config = dict(
    norm_position='pre',
    lr=0.037,
    batch_size=384,
)
Rows from block 10 of a small image classifier, named by matrix and row number. Rows with one number belong to one neuron. Each number is 128 + 24 x the weight over its row's rms, rounded and kept within 0 to 255. All counts start at 0. Numbers have three digits each.
After each neuron's rows are labels from the 100 images, of 14848, where the neuron reaches its highest value: "responds to" is what is common among them; "peak at" is the part of the image that holds the peak. Only what is clearly more common there than usual is listed. The data: retinal OCT scans (Kermany 2017). In brackets: how many of the 100, against the usual share in percent.
# fc1: MLP up (model.blocks.10.mlp.fc1.weight, 768x192), inputs 96-191
# fc2: MLP down (model.blocks.10.mlp.fc2.weight, 192x768, transposed), outputs 96-191

fc1.731:140077117132137138144123125111094131167125138097123122147139122083077182084128123137153100100155144132142116116180118145123151143107121148124143115098116089137171108146128117119104097139163114124151127151132158146151089159131097144086083137118102116156113149127144100117122110089129109152
fc2.731:123184129154111147111139157150156105103116151128146131157120153152137147113133131138110145106086140104096126138137143099130141150139138108084113122133134149118139135144147124165125142093148108143100148149079103094111115145100102147151108126118132123130125080140138129156176139109087165146
responds to: finding: drusen (41 vs 7.4)
peak at: middle left (42 vs 9.4); top left (32 vs 14.1)

fc1.745:116123105150120132111129141144114160169154168144136137120135112134117125108131128121180111109144128140078120100108143148074150102156122127111105130092134128096129125153045099164123093115127102084122133148139162157167142111096114139116166147144102141083136135095099113109151151097175160112
fc2.745:157114118087101169134116145130146117073150110105142158124175125129139147133172141140132151144144086102145154140139118126158127129144083109165143097135130153127124123107138108145121147149121158185126116125147128128120131134155103122101103117144153160114148151149140148135134134141076121127
responds to: finding: choroidal neovascularization (69 vs 29.3); finding: diabetic macular edema (28 vs 11.7)
peak at: centre (32 vs 6.2)

fc1.652:088095150093113141107118153133114126069127131133151091118130123142107132136113116120092096132121125148156120149113143125122103161135144166122150114133116136135118140154118123099132103144101145138151102144094142155071113118138110164138118058113166110082098112115125186151108146118176157126
fc2.652:148129127145109124140114103133085113141178129084097147111131116179150125106137136126156122166112131079169144122120155118126106120145106123136138156164120167111116110122091120130096121153084120137154153119087144121162129154132111118141162102122135127103142163105143168123130068152085129120
responds to: finding: drusen (69 vs 7.4)
peak at: centre (58 vs 6.2); bottom centre (26 vs 9.4)

fc1.19:098107140140120115128100126153143140135126114161094123181127123135082147116086106125112136116171150139097091136127122195110141118134108130144112126100120165101140114140108095117117143133132107139123089085175129153140115118115157134075120135147124136086152167149120102100153132096130128089
fc2.19:150128077103152113134124143095134143090121140157168148098109092128134152129118140166097097138091082108144124112190128104103153079138138170121173103120102099156122107171168150146148165138114133123145122137116121122147110132122101135122156124133129104152090108109104163135092133140104129164
responds to: finding: drusen (56 vs 7.4)
peak at: centre (39 vs 6.2); top centre (32 vs 9.4)

fc1.61:119129136156159122137132135168164138146094127136125103083106112141141092139133126098157154087174152133141150151159141118161141108116139167098095131112130125147124138124118105100142136146128130129109099146135138102091121113159121157100092152129126147094135099150091131154155157128130133107
fc2.61:120141119119099142080158117109105134126139134113155118115132146145128130155106172095155128160156086078155107102132129141122161151159129108094171142135095139156125168108139123123171138145127141143131149128170108161132115109177099149127144163090148092126136135084121133114065132176085151118
responds to: finding: choroidal neovascularization (95 vs 29.3)
peak at: middle left (29 vs 9.4)

fc1.609:100136099127114106109122151132116090126136101134124145109164138131132103129120161193098121141106146141126125151205107115075126133144086127133152136116175108122114119091153135127126145110125168134157075111143168125082138077117135145132111107126154117116124130105123161136127115134110107077
fc2.609:138106132128117136126150127126127085129137114147123146108100097135136130106126134103136118102113159116153131130092131125146111124138141104095170144111130110144169115168142126153099161103112065115104161116128170110159131163119152124089096148089076097111075110083115151135159126131110147112
responds to: finding: drusen (95 vs 7.4)
peak at: centre (44 vs 6.2)

fc1.519:136129141134141100140169112093091137059123104163114131117136162092129110125119117139141119129102167129149135138103144113102159119086118097135186100176083120133125100146102074176142151123124090147159121121131121189115111124102136126135124154089110131145098071168125147136133127135139132154
fc2.519:129097090152140075126154112135161048093133119112115162114138117138137102124155134133154138110106098149105133133142113174086106140114127134132114149170135121132116151116091119103136138162151160142153109145112120115115136112104149115161102112132132141141145108078134119113122167152112120154
responds to: finding: diabetic macular edema (95 vs 11.7)
peak at: centre (32 vs 6.2)

fc1.17:142118123150154158141121128164096086135107128109107146149144121110079130123134118114083120148118115136090164080093155102105131173157128136109154163104121124136140125089110123118145133159141172138146090135166080144121120127157149134121096162106151123107123114157164154087116123131153136098
fc2.17:114153139119116159141101131087134141183124082081143135127086104115140139115130130131131133180101154175131113112127126119107107178101133106148091159165098102136158135127122126111099158136123135131161119149121154121156159136146098144141161125133147111116111150121125091132097116167137130173
responds to: finding: drusen (92 vs 7.4)
peak at: centre (34 vs 6.2)

fc1.39:093141126140125164138131136119126139137141132115154107089101124136113119127116158104111120119103147133097126085157144118094103150152153120141138130132136089122131099119146112145091116105107158135098105148132095163117120133160148128158121123133200102080138164114145213131116166123113117102
fc2.39:124118147124127165137105116144114128135114160145126157131108123121090119125121099160117140164142127099124160123090181140143114188118087138081099108134127102141159111128111128085105150136147095111143109093141151108137163102080096118097117115187131121107091070099106134119153130107148088160
responds to: finding: drusen (83 vs 7.4)
peak at: centre (52 vs 6.2)

fc1.227:143141138093122167087111097120108123089144136115095133121136143083159154126131130152139174117105128127146117106106078127095117117129114121098164131096135169085098118154154163153139112132123140121135081166178165126102070149152136132133149121134146136139100096139121108154175122078174146132
fc2.227:138154128135124131165149120089153107101180127144154155179129127128132138129204146112145182137111128146149169133138145106140148119113132087165146144139142160143134112109108144149118119106136132167125135185094152132138101113142104131128133134157144101122167103144118099144129141157112101143
responds to: finding: choroidal neovascularization (89 vs 29.3)
peak at: bottom right (39 vs 14.1)

fc1.193:116145126111160120101106105077104131122183153147135172096118140126198122093118143111115098151109140103133119107118108153133154143081129093104077142149197111145109130151120162121146103159123091140154137071126131104130135099117104118156103159136148113167128147099109118113135135114160135147
fc2.193:117119102112110138147140140114125139081156103144119111094103078149172135144137120107141146161104118133140124111111157108134124107165202119124086110129091131132094169067093106125117080159123125142186148140110083141104140164149131097167153104150136107175154161100150102110127124155104165111
responds to: finding: choroidal neovascularization (85 vs 29.3)
peak at: middle left (30 vs 9.4)

fc1.421:120136129166098136152089160103111098110142101149094137114075145142101141102168109148130130129100117158128126111135133123106184119152101108112122121090133147124186131135165124154165117111122128151131131134164164150127111120155159129155114114108123085110152142123093168154129159122084158126
fc2.421:112113068160119160118088152125104126148172104107166191132132132110113129157144128144119097096148130079153141152114150145147150128150144146113124140096100110143128138104123100149126114150113121139168131122118156133146150145148085102158134132127125183117077146146106115125151118165140088132
responds to: finding: drusen (75 vs 7.4)
peak at: centre (46 vs 6.2)

fc1.386:110166135156188134086070118143112123112162121144109123125145171158126152131078114141125113140115120157125125127125141150094085088128085113140127089093149130142104135092149161107152108118081115168079127155142134137143186096118109128135140108123153143130127146121131110154126102121116102150
fc2.386:090123104073153114163101114117107127120127117111105126078142080128194143130079133127152123145108113113134154081113130146156103133135099162124148150146108157131116136133112152143113119111142131122135104109131169080110114150108128122130097170070121156122124136106104152101151133129112140091
responds to: finding: drusen (78 vs 7.4)
peak at: centre (57 vs 6.2)

fc1.612:070106089121121115165124155125109096091088121157108103109142154110144166173144125129145166168124151159114156163155086146140133118115133080123127112151113208150123135141130114142135129101143121140139119119108089169147139150131127131129091103081147121096124098109156129133123100099115083167
fc2.612:099119153132106122076136146152157094167122106161140155073147154172135154105132128134126167138130100103163129152126111105127178114124111126108129128126129114130143106065156125123179123162119136116120134143130116119120096119103083101156163141095118139207104159150178109136093102128151166129
responds to: finding: choroidal neovascularization (63 vs 29.3); finding: diabetic macular edema (37 vs 11.7)
peak at: middle right (30 vs 9.4)

fc1.268:142129119163135106148150136154112155119122132108125176132061162150150150118174086086062144159175107114124155124126159157076156117118193127135120152098169144104101127135121065113125114122077119150165115121152150139166119124122162143123152159123127090136099113098176134112149135110102118128
fc2.268:137142087161107152108118116118128094120154143129112132121150122133095101162122117149129150111126182143112159152126162139136145135138126080094141101107119119135119182143128126139170106099156146138088139149150171162106150112130163120122122131134120176097131156139077144144116131129132119147
responds to: finding: choroidal neovascularization (100 vs 29.3)
peak at: centre (31 vs 6.2)

fc1.100:100137126149116150156136133156092119084128111095122163101135139171132125122129136138146155095118119135078145115171157118104131137119140127127133149169094099107146089119156155161089181107137076154141094132121119112138109121110151111144129101104093153149150118121105099102134175134049121130
fc2.100:108153111092155116115128090116170163098136116143183108169104071106107142125108163127144162105135131104130136117128120106112096160134138126105131167149173115123093098105171082140130111104139135086120150181132138100148143096091155130095149155173124161159140113121144141177161120128121153132
responds to: finding: choroidal neovascularization (92 vs 29.3)
peak at: middle left (37 vs 9.4)

fc1.311:149125152095123121096148112158127088088133139147147154132097128145111132098116116156153135147119157150143086112121131111119085079152163115128094133146124152120067133133082126134086147117113141178115133088102159132149133146157179125146127150125117128147122123124123091109141140151112113094
fc2.311:141112099135166121110111136124141142165134113164112092173109157152120107158110179118132135138157096133127114153159132134125111101107139127134146140123130162103134134131157125163093097118112140130118141132162128107095117127128127157131155161147148127115108116087125099134146090139131115151
responds to: finding: choroidal neovascularization (100 vs 29.3)
peak at: centre (59 vs 6.2)

fc1.281:170130158106099126123141062149125110129115122091103139131168175166170103142105128120116119151135105113140136141142146069103120117107158125107105120137131124152111105102096161125139144151144096160126147135098075126118138107085138118153123128130109112162137120127132115169095110137123127135
fc2.281:137104135136114118117121196131099158100139146131102133104154132089108128123127145102140155138103103111184155162120118094189084130119123138083060150124123122145112109135098123113106106138089134157147092124104136125113118072128099195148145159116104145132104112125113132193134133122130128134
responds to: finding: choroidal neovascularization (100 vs 29.3)
peak at: middle left (27 vs 9.4)

fc1.132:099137156133094145167149151125121150134113154138130106124120107130199131144140154158179117073146087104148117145140131127129111101158099080101124128094156174130146131115139170154139153094139106100110085153187094139113154134129158117164117083094147078132127107138130104135164120133099142155
fc2.132:155119119076128112121167093118116083158125150171090143119130116124115120129119171127095115157117146099114129084121090121115120107163143167164130119147137142148114104086114116119161094162128148166155168109078210139138151085111161104109135157145153147119143139161120146095112143137143156148
responds to: finding: diabetic macular edema (76 vs 11.7)
peak at: top left (49 vs 14.1)

fc1.185:066158126105101134091123138111118133164140101105144166123120113128147162172142141149090141109108121113132108123109110131091083162090142110115088152175131167139050124126100124146076143113144119132148110098115162130124088129139139136137116099140134148129175156097127125122128130131128108087
fc2.185:138086173114119117147169136128105140094148100122146104157132115119130101148097084159135097163149099089136134147106167142177140142084147122120118092094125109136158127110154147080099121101127091118111102168101114134146107147141141152138121093130139129139103149168121086119134126067158166100
responds to: finding: choroidal neovascularization (97 vs 29.3)
peak at: centre (54 vs 6.2)

fc1.720:138125128134112138162115149150155104118150117064128063161140128151122127118137125138133143120150168113119118136113153149109127183142121139165149137131155091090135125130116102143169101105117097106150081131147146144148139144161152149101152120100141110122150090128132119125094192105133143127
fc2.720:140168121145149117141156152132136172160086103144102153110082117128162110107160206157097130104116147122095153127140121140109087119175113164070104122135102116176131160117121128138107157141142170130151182107142115113140162051110102155164116130158132101129101128124145116131185130164158105128
responds to: finding: drusen (27 vs 7.4)
peak at: middle left (43 vs 9.4)

fc1.180:109132126142128105125125117081136145148160101074141137101156146143122140147108166200138126124137187142140130116145120135071138178137131136152130121177171145087109110080137116113117105108138106149157136114076174142120111139135123143139144123122156095059113147145144130115145096138138116135
fc2.180:163174127097137176164087113160153121101109129149068126107127097162122151133101106120120144116114157082148117110124143139152112136128104134106140157109134093131130107160119136088150114106131099117127096127138163123141124152134109140138136129101105110137105132142106129144126090143143124134
responds to: finding: drusen (69 vs 7.4)
peak at: centre (44 vs 6.2)

fc1.406:136135143131152154174139104115126100148128068155136152125126117138105140118123099114096063104159143122139136153120121149132128139115147167125137128092140092117124124126143155136109128145162182168119108108130116121114160130137124133089112117119119145122093163130104057111103120099111139185
fc2.406:113150138119131107127177114173134091158104134118143131117123144081144088137104141122116149124136103120095151122142118090136135112152128042125124126141092129131135159155118131126178140087128137119151121149127194145129154145119128150107139108113132104138111099120125137136159193135149132120
responds to: finding: choroidal neovascularization (91 vs 29.3)
peak at: top left (55 vs 14.1); middle left (34 vs 9.4)

fc1.327:079135164139107132059118151102114112099122160092125107129148157119125141110108122091143148110125114123165133134172135159200140135107096132100098144168165136176093094079113120086135144166119157130163129161170175111132115147130146120136095105092101090143139165158150071140083131140121129144
fc2.327:110151116157135139149101160092138078154100128186112131141108108093139118161170118142159123094116093169094139110146120098099114117150165155097180167133106128109136168129147104106121123121113161116147148107121135125103083120115159144104121128087159160117105127160101117126143133138107138111
responds to: finding: choroidal neovascularization (82 vs 29.3)
peak at: middle right (32 vs 9.4)

fc1.155:079135154141114110148145110118118115119163107136133144128128158116138114133141133187124140142127099121150168117120159160134085146100132123147093151089154142117133104151158139117126144096113109096134143144171145076127101094132125140134142108107137113098194166130097153145108126169155133118
fc2.155:151117139100146157160145080117126147172147170114117105112108098122109122169092132121154119145131158126140124115132108110132128153121109186111133137138134156171158122121143106072143118097134147084120165120121129120072169166107142113108136140109148189157119113107147083118153123126123114099
responds to: finding: choroidal neovascularization (100 vs 29.3)
peak at: top centre (34 vs 9.4); top left (33 vs 14.1)

fc1.252:165148118102156163150128111137098134116129109154132104147137124126161150151095133093144106146161151155133098124126117135083100127135139132121167126100162128130098113156156089124185107151118156141125057160167135098136133123125114097110115125098138122142125113123101135107133128099123099153
fc2.252:129149094087192101125100179151110070086155107120111153113175153149131157102140087121155122123176132101153156148155128149101106113133108130116119085148141137146131140138108148149164095155113093151152102138149162142144091112117150172089118154098130117108139131136128131135131094107077159132
responds to: finding: drusen (61 vs 7.4)
peak at: centre (45 vs 6.2); top centre (25 vs 9.4)

fc1.173:109118141112099120112140155131053121128143127151102122127101133113132139163147134164133168108103093155150114132129139089124130146103133147095149164148104109100110119154151159137135099099131140126142111159111128107124143068136110130139104122151098162138138101104098160136129128132100098118
fc2.173:138154087087097117128110120141164106105172119103185145128165130134116145121154158120142141110126085090116133088132143130150104104104132077123109097112131097151116174110129122164126143130151134161142153155112182119149107151131154166143154107131119135131144120119148122146117151127139129114
responds to: finding: choroidal neovascularization (88 vs 29.3)
peak at: bottom left (61 vs 14.1)

fc1.555:143108140154100090149166111118117157151126152089135116128107113134110148099096172137147121135157118152191117141130132154149088143107083141097147141119088094150124127135159126083148113114155136114137105123160118132133163162166124114145136140129118135141088089152102116128180156127134141127
fc2.555:148112133094160154086121106136121070117110110112116100114165144133131085136113165084140101173098095095093128129147137127119117120180129140126129130152098117139113172163109140180141165131101116136126079092143130102155130141126096105138144153139123116106129125106145162153091140149128179102
responds to: finding: choroidal neovascularization (77 vs 29.3)
peak at: bottom centre (29 vs 9.4)

fc1.626:125152120166158117136115149116104142127129144125118142138138145165102152178101121151096099121141133118120141095169116183140129074111121117112143114068183158111114120082168155135118138140113118103142109109149125100123115101107101137134113082106126111137142147113114084171147087123168132123
fc2.626:099157107099217136131105172152124109069088092146118093097136102093139121138121087103176116142176155116187100136148140098107116145150119164098138132124125144125153137139133133130142149111157108129097182129139115124113111111118130133123123139081108097107112111143136115142144130126151134115
responds to: finding: drusen (41 vs 7.4)
peak at: centre (28 vs 6.2)

fc1.530:109097140146153089135076187122113148151092145129152128139198152155111094161128110100111105111146111148130115159136123146135145154119136119088108109107104118155122152145117159128132096143082158113126170134149112143112121117129155118149149111142147091097127088146144171163126141122093116121
fc2.530:121120164154112114100161115155146112151147140140127095149078140146096132126122150144133142107128113070119102116121058120150148176115120182115123155135099145091139140130116129125132130175150143120125135115135162071153156161092129113127105138096119115096122131137093148116124145089164099138
responds to: finding: diabetic macular edema (70 vs 11.7)
peak at: bottom left (42 vs 14.1)

fc1.646:087116125191127139134141094165130129165176147150127124099116135134148149126131114163134123166111118079149127094125136131137153152158144136103144105103145122168171156093128134128097104091104121105146132118103117131120151129121112154143118133120149114077173154128085150177135109115124138141
fc2.646:140135113118153118123106143101149137120084134120133132124175069107143097093127155132119125143109108131119150128111129122134135132125147124145140130161099142111125139094127139111119126153141159137119097102087162129088107122120121104119115090113163086147086155132138079110112112123141098097
responds to: finding: drusen (56 vs 7.4)
peak at: centre (41 vs 6.2)

fc1.153:111116158106135152097136124138146103160123151182087060168171138111157088109105124092151136144095113145126083121088096128124122132103188116115138131122166118143171131125137148153193145155142114111143120128126107093155125153124111146131139112149117122087119127145144120114123109115161121116
fc2.153:130121119119120129168106092129182161130122085107130136145134179124113145145162083112125134135075143131123143040145136131140128154174146105143120130105111135116134091138094137141165106108111150105112150139132160126097127088137121113122067096145122142144123143131077138124107149106132082139
responds to: finding: choroidal neovascularization (100 vs 29.3)
peak at: centre (48 vs 6.2)

fc1.140:098135120152089096145153109147110124084153171097147133119141116140137096110106150177137131121122105165125105145107129120132105144154141126156152164126098103132146098133130100118129113144054168143128111114121120185135116124136059158142128136114123096122115109102115166132127151155097173140
fc2.140:128100102053117144128162140142140139161148120144154134149090107167136158130152136130125115086127137113139168166134131182117142176125142159095105124149139134131145145113131137134097143075144136150141141110107149136135143114096195144129118107153130146125151115137098116103103089144198089096
responds to: finding: choroidal neovascularization (60 vs 29.3)
peak at: middle left (36 vs 9.4)

fc1.407:116150182158094117107111158131114119147053140133104091117090112153125146123137114129106161187143125137154157141141105161126114122141119128130131135110119111121094113145138101158126101176140129185156159134132129109127161119127191143098116123149076149137143142097166135174115136128108148117
fc2.407:111130137110105137078135134125127112155114076125114139118169061132098095153146064125110127107176153149145120081164146180089193100141139119129196163116106128116138140138172116186121118145136111167141169114139099110116130129133125137108119134142123106106117140133177162102141110126150117146
responds to: finding: choroidal neovascularization (97 vs 29.3)
peak at: centre (29 vs 6.2)

fc1.11:128130149135091172114100106131132110134148079137115138113164113135097107131074099164130139090141108144138099107125130155101146132129131103107122145139085156160092143157095105095105119144135145158127147138098105151105110145132123141133141140152184103115099152139161139109076135145106132146
fc2.11:131098122146152131104098121098145109116122145147102173136123152164111135169107126132098126098151115120087127134114124104104167159168103107132154172152141146130148090171163111148135141133108138134167105127155116114124091114128115150132102094144133125102115140098105118120183128150132151177
responds to: finding: drusen (96 vs 7.4)
peak at: middle left (38 vs 9.4)

fc1.763:129100083136141147135109147160107126125118101149089152123136140105135174148113138139150143115185136054130098148145104094119128151134116160092127108140129132104130144099117166141150141140123100130096154156113128133137137165119163095099150136152134114151150166108097163076106115118153156128
fc2.763:133119135150104124134089108110134064100141141113122157102121082094086138115143094101125108097146162106101099121100129123120110109165136101151134111125162129120130139142136131129109115144129120151135095142169137121154134087127147144124123158099164150106118133198108076116094157134117132119
responds to: finding: choroidal neovascularization (100 vs 29.3)
peak at: middle right (26 vs 9.4)

fc1.161:123111116148135140132156124151134086162112099116124137044144140119102138142144128113158158116146119136150140117132116179089146157142133127105123143130147114141186142111102117143103168140155104118146137137116150153114127129148151129118169120116120141141151109147183150113090154175181146118
fc2.161:129116137133104128158110131087108171102161134125175162138104085114106130144130121142142126088161067177077138145106129154140165116181103144126115119134102131121141109145152126114125117113114145150128121128138139116110103126130074104134099126155110107121102074134148088081156128130134123170
responds to: finding: drusen (58 vs 7.4)
peak at: middle left (27 vs 9.4)

fc1.101:074127126165123147162096150118104113105095138128124139128145104126104128120128106119116137159143121109083145115118105132139083109151133116140140140109118155161148169070106082144103134110108136117164120132119115101133141108125126135131141093152156113088139183115181157109128091091125140114
fc2.101:145116095134156187119127132145127121109163134140092149097088136125158146097090126113129098178165142160129175123130131141109108120146112139140121136141135079149152087128088123098119112151103153130144099125149092142164148141156091130153134115095107088125126135109076153102102175147171159121
responds to: finding: drusen (95 vs 7.4)
peak at: bottom centre (26 vs 9.4)

fc1.228:136081104126102123083108119157090139168128075109084166114146099130077145105106094119105149174068128139129138074154147134115122137130157127119099154103096110161131123152109116149117113177173153134161153137139116139118128091160151125136174124143158165126112134130148100111117159130116129126
fc2.228:163118142136147126123128110079143116143157128122151140115144147128146165097091096114100137138146085166112122164096161145101151139203139127112089142148136129103144199143125150126118130135133117110149081131097121142115132127139101144121105098155171102086086138147156173111132098139101097154
responds to: finding: drusen (88 vs 7.4)
peak at: centre (50 vs 6.2)

fc1.448:127119120130112127130120077148122147140128139138137135148122106134120119158119120125155150159166165105139107091147095149114109127107141169093144101092077120127153133116135139120091178138082174122179128095148122131116102126152158101138110130068101109144109118150121118145145165102185148146
fc2.448:152148098158140125144147125102180089142137115125140122135126126089131174123174108109095125107131122163159140129110156128139149132148104117098093086157157164088118132119150136111194141103104119118103103152132157131146104106102127129139137154145156090117127119128129084116143075130141144151
responds to: finding: diabetic macular edema (61 vs 11.7)
peak at: middle right (30 vs 9.4)

fc1.767:141127131140204131142117186128131125132184111101099151106139117103108116124091119118120118134119121113094129124092138146112128102107086132142111099115103135151131113159142164136126104129131120128116144115128114124102142102147086142161087162123127149167115132112095154129127118065149173119
fc2.767:098127111092141105102124094112158152161150132134186145124084092113152184088137132131151153100148117126129148134140168096122133161117098153139164120130123181095158149146127128114132115172110116101084101184136121108129144168130089100097131146148086109121140134111083144120127113096124116122
responds to: finding: choroidal neovascularization (95 vs 29.3)
peak at: centre (34 vs 6.2); top centre (33 vs 9.4)

fc1.320:118188115100162144150111158119099145136128084099119129148132175118089145148097084101109084145129115214177107107140114160119108080138102159144119099136167168132086116130159150127188136157133120146116078138123131164161107117085133122129144135074152115134119137117100130102151098124069142123
fc2.320:148107104136168097163114156142108142113134133132041138103113134148141176079151128148147108102158128099121143140154082162112121133121082154112133100111130104131162104146122143089168120110154137140132149150144166101068129106148136141095112174111128124095149146105154149133118125094106142098
responds to: finding: drusen (51 vs 7.4)
peak at: centre (47 vs 6.2)

fc1.371:091106144114171123130153128105114108128082110133093159143178112109138112168142159086110133166109137117146122106160131140111113165137129119180141115143124110152159088132106116121114158126160072121120146106131150102150125143138130164097110095075083157125169129115168124138121115158139112138
fc2.371:087171139133147117160162111154138090146162144117146098069130174133131168160164144124099141096097152168096169145114114085137154115138116150153132140095120121144149111141123153139139126125113142116163080118136113146120172105102136074149152115139091145144145145158132109091174097125169149091
responds to: finding: diabetic macular edema (34 vs 11.7)
peak at: middle right (40 vs 9.4); middle left (38 vs 9.4)

fc1.196:109131149115127117151117117122078142161152132133115156134131087111091121137132155129081121130176071139148173093165136102152121125163110133132079158151132115115112145066100081163145135144105141147127173127128143122186190158130085128115109124126119092137134117134166109131133126110152135139
fc2.196:093101149170148141130123117135131148127103138167143175135147160090142153162139099134098125137078129111117150132083153115093100109171143117112126148120097129127166078168083134137086125124094158179152147145080156141130125136190128109125089125102169110147112143165114111157107116157141144117
responds to: finding: choroidal neovascularization (72 vs 29.3); finding: drusen (28 vs 7.4)
peak at: middle left (33 vs 9.4)

fc1.32:105115125143162139085141159114130146151116107103127091132132098163142151092123113114094092143129182119082142101144132149108176120114104158147144100096160077174138114103133097066105099129151100143100120132126176144136180140144108147056134132109142117144154122151115091128120145107151092139
fc2.32:123125140104111128162109119161138136096116140122159187113176135107145104151159151134164149128155106154126124118134101132137094145171117096094117169125144128057100124156139120154139157126129112132148101169129139111158105128100119123157115129149145110145098127107133116176124115148084163113
responds to: finding: drusen (30 vs 7.4)
peak at: top centre (78 vs 9.4)

fc1.382:137132142142104138150121152108136148087082155088123134141091131130144163131135096133142146172100147108097099153110131144091134169109119112122140129107121142140153105151175185109091093105153152137126112133126113120138079137123087153116122140115114123155149130182079144130080140126139109153
fc2.382:121118164107157109149160122169077145157140148122148107134105143137066134125090164136105168178124133151103135175134116099118123085118120152177107136110080176142105118143145131127113142137146105098119139086135139137162121157109097135142140135140074160143164152092130133124129157133120120104
responds to: finding: choroidal neovascularization (99 vs 29.3)
peak at: centre (32 vs 6.2)

fc1.458:089140124130191148124129124102113131137130115122166153133127105160121133118124119126113112157136188131141140079132155150111145118154145085129116132117126115128076124109172109136113105122121149122121122124126177121117126131142159139140098145128102136104173102136099142165135103147112142061
fc2.458:113155078159131119115102104103163109093124152150137148128105138096128146115141113105107131149126147103101148124130149090139181181101127092128171168118108140136109102149147128132107119097183136147129142137123127122135144103134135118133087083117119106131093102078108139099147126158134211167
responds to: finding: drusen (50 vs 7.4)
peak at: centre (53 vs 6.2)

fc1.418:090145135148115120109101146086108125110133090116121148126153154119120147100135156105135130119170128175129119148146123131110112128130102112152125135101131176147141111090100123162087122121121148125178123131097148148118112140158123120187119138171167147117132141129101111153133147166162075095
fc2.418:103104146150093160152119147152138129117106165081088126125099111134127142137117130104135141083109143168096117154148145121136155126155118144122143160129131152146121102150153144099125133105141129118102142138135137075123160087099099152073125117117085125138131084107123056126109103107110181119
responds to: finding: choroidal neovascularization (82 vs 29.3)
peak at: top centre (33 vs 9.4); centre (26 vs 6.2)

fc1.444:128082134112098157176092137123102117146125108109136152149108096175085125121084078119094147145149131147140183067120096133129131166142126113127107135096100129106129143108140088151098129108136137148115161125140121123110164094132142154137134131127140108106139127137146127128161187123137158119
fc2.444:139114103153134079104155130121136137180130096154135149082136147118144131108114110157106126112144125108086105103117114113116199115127158134102152157135110157147159132158096137118099162165156158144156133129137109109108138111183115130122058100155141141077123125124137084087094140171101127165
responds to: finding: drusen (88 vs 7.4)
peak at: centre (36 vs 6.2); middle left (27 vs 9.4)

fc1.226:104105080134150129139197122113112088149104104167142119070109147169155095112145108150111145138098090142127113111143126128157137136129143098128137130108124108100161149131143107139131121107122139115138171139137123176120158141160145145143157106166133048132107105114166150103152140138150095142
fc2.226:139129065084108106176125163121099117102134135120134169182123147139111164129138079140102106127151136177141161118122134133158135121155132140140126110124130106136152107107136123117135101131172136117150107103115117174141111097106074111146120158130140125134100126113159117129135108148101131117
responds to: finding: drusen (39 vs 7.4)
peak at: centre (25 vs 6.2)