{
  "arch": "vit",
  "dataset": "retinal OCT scans (Kermany 2017)",
  "crop_scale_min": 0.7,
  "patch_size": [8, 8],
  "conv_stem": false,
  "positions": "learned",
  "label_smoothing": 0.05,
  "weight_decay": 0.007
}
Rows from block 2 of a small image classifier, named by matrix and row number. Rows with one number belong to one neuron. Each number is 128 + 24 x the weight over its row's rms, rounded and kept within 0 to 255. All counts start at 0. Numbers have three digits each.
After each neuron's rows are labels from the 100 images, of 14848, where the neuron reaches its highest value: "patch colour" is the nearest of a few named colours to the mean colour under the peak; "top examples" is what is common among them. Only what is clearly more common there than usual is listed. The data: retinal OCT scans (Kermany 2017).
# fc1: MLP up (model.blocks.2.mlp.fc1.weight, 768x192), inputs 0-95
# fc2: MLP down (model.blocks.2.mlp.fc2.weight, 192x768, transposed), outputs 0-95

fc1.626:093108166081136110152119155179118173146124128075108124080132151103126127148145116142107136171082121170118164116129149141117122137111151110139117110145147116142146151125117101133096125163130145122166111149111142078115131113156087120137076109195111140127142149131136146150128046146104123106
fc2.626:142094126134148152139127103117157074113113128115177122121131122171129116132099166121162120128137168121122155104137118122112143134103095118131126122121130074143132119120122148167129114128159074139106147159117114124141137140095108140079123112111136109137124127105135151142157103147131100111
patch colour: white
top examples: finding: normal

fc1.532:124125151088117093099144120102138137141115156128110142086155135118098097099112071168160063160088141164142100152092145109134105153169118099138087122157145114136118163124113151068092109133126184133114143102115109141161151147117155126100103119138107129143101104159111125096160133125133109124
fc2.532:127125140119130117088111152114121129120104120184142141145138138073150156159167115130122156137144114119160126129098122103139135123132148111107157144154086117147143118187124124093149079135120145147134096094137119109107127091178171124097116095131109122125119125120141157154084134106118161086
patch colour: grey
top examples: finding: normal

fc1.580:119132130083164091105118102161100130113138136168069128130095139112130103167128121152122171171143121130161130109117109158166112135089133111140110155083108121112146109139138100136124162128139135133111107143135144116134122136124074126096108144163188124125154166133105098127135128139113111113
fc2.580:111100074094101125159148161112109119129131115103113133098151133129136134141105137118143127149127165106174134148094140131129073139094165110112115116108143090135150104135118113149121171136142122152092148144112107144127155139128109150105110123179121157121155148104155137146120105118111099126
patch colour: white
top examples: finding: choroidal neovascularization

fc1.445:124083114119127090155090061154114139125156104195114108106126131136135136138151124113120124152092139115115130143128140134128122144128130072183108128147114156134095097147129095161109134130149110118161118119148138080151111118120098117134085125129150161127125135168125130099099148123130113141
fc2.445:136095091121133165115140157124140114137099127129171130133129105116142110164127110143125151130105159154156140113124099154078114106103166144119098131079131117150165131127162108160131137091135097151124147123118143138108131122154165152138130160133133160127140152115151143143134126114130125135
patch colour: white
top examples: finding: choroidal neovascularization

fc1.764:120146131106101145145175149149150125105095118084088117103128100155088160129157135101177122137112125096133130078138136136127137096116113162172155118139122140081117106145171167155124132149145149132093087125088162132120111148103143133131162138139096116128133133179064150190119125124140089115
fc2.764:157067111146127103152138088109109101146153134084161147105147142111135166142113107144097163134141120152128138139161166098135151078117158074099141141133144162150142169084119169136113146142157108110099126161143122127115123139136087146123104154147111112153126114133133133105124103114130141157
patch colour: grey
top examples: finding: diabetic macular edema

fc1.437:125166116122098107156092164116139108131140104151095070113114160110122089158082120134091096148102162107146146144116118125123117148131139110159164116129109145141149117114127066130113130082119108132126103123101132130093124114177104136141102109154158113142127154144108076130147160086127083117
fc2.437:061085106157170152091123166163121100127131103158115121126128133114149053114103107129120146137105156170142100157147148137117119108128136120131120137127147126109062122135157079115135168113100085158137156124142120096146119140101110130152122102110156109143172096149140128160087119130139139137
patch colour: white
top examples: finding: diabetic macular edema

fc1.111:124118149152068123120111130142138148124100159145122171129132123130137166140158137137074130150135109097137123151090154139124091125137150126115130176097126061094183116122089126121137127115108142117141144115103114141149134185120143120163127088154123159131158105111129083090123168125122096128
fc2.111:130129124106169115093116118123097121092108121124106152106103122123151129117101110148129153127077139185096138112139140123118147203096145137114117138156171081123167134146117118131159143168151118120109127123178135102128118082157136153106103127116131125156168153181150140125160112171126133138
patch colour: grey
top examples: finding: diabetic macular edema

fc1.251:126105184110147151143176118156118117133138143138144107123145097105111093115131111119102079137171104117173123131097145149121148111125144094148112148125123079109143117090137129153078150107090148114142141154123107138183120128090094141159117118090108142139123101107161115093125136149135153113
fc2.251:145121128172131100111158159154140112133123096233091134126162132122134115089156132133173143131146135121095163102123126131114149118138083124113164132166132143142115132126105136124141152100166158132134135077149129107153124114119137111121134127147156150151134113129091114137131112122141104113
patch colour: grey
top examples: finding: diabetic macular edema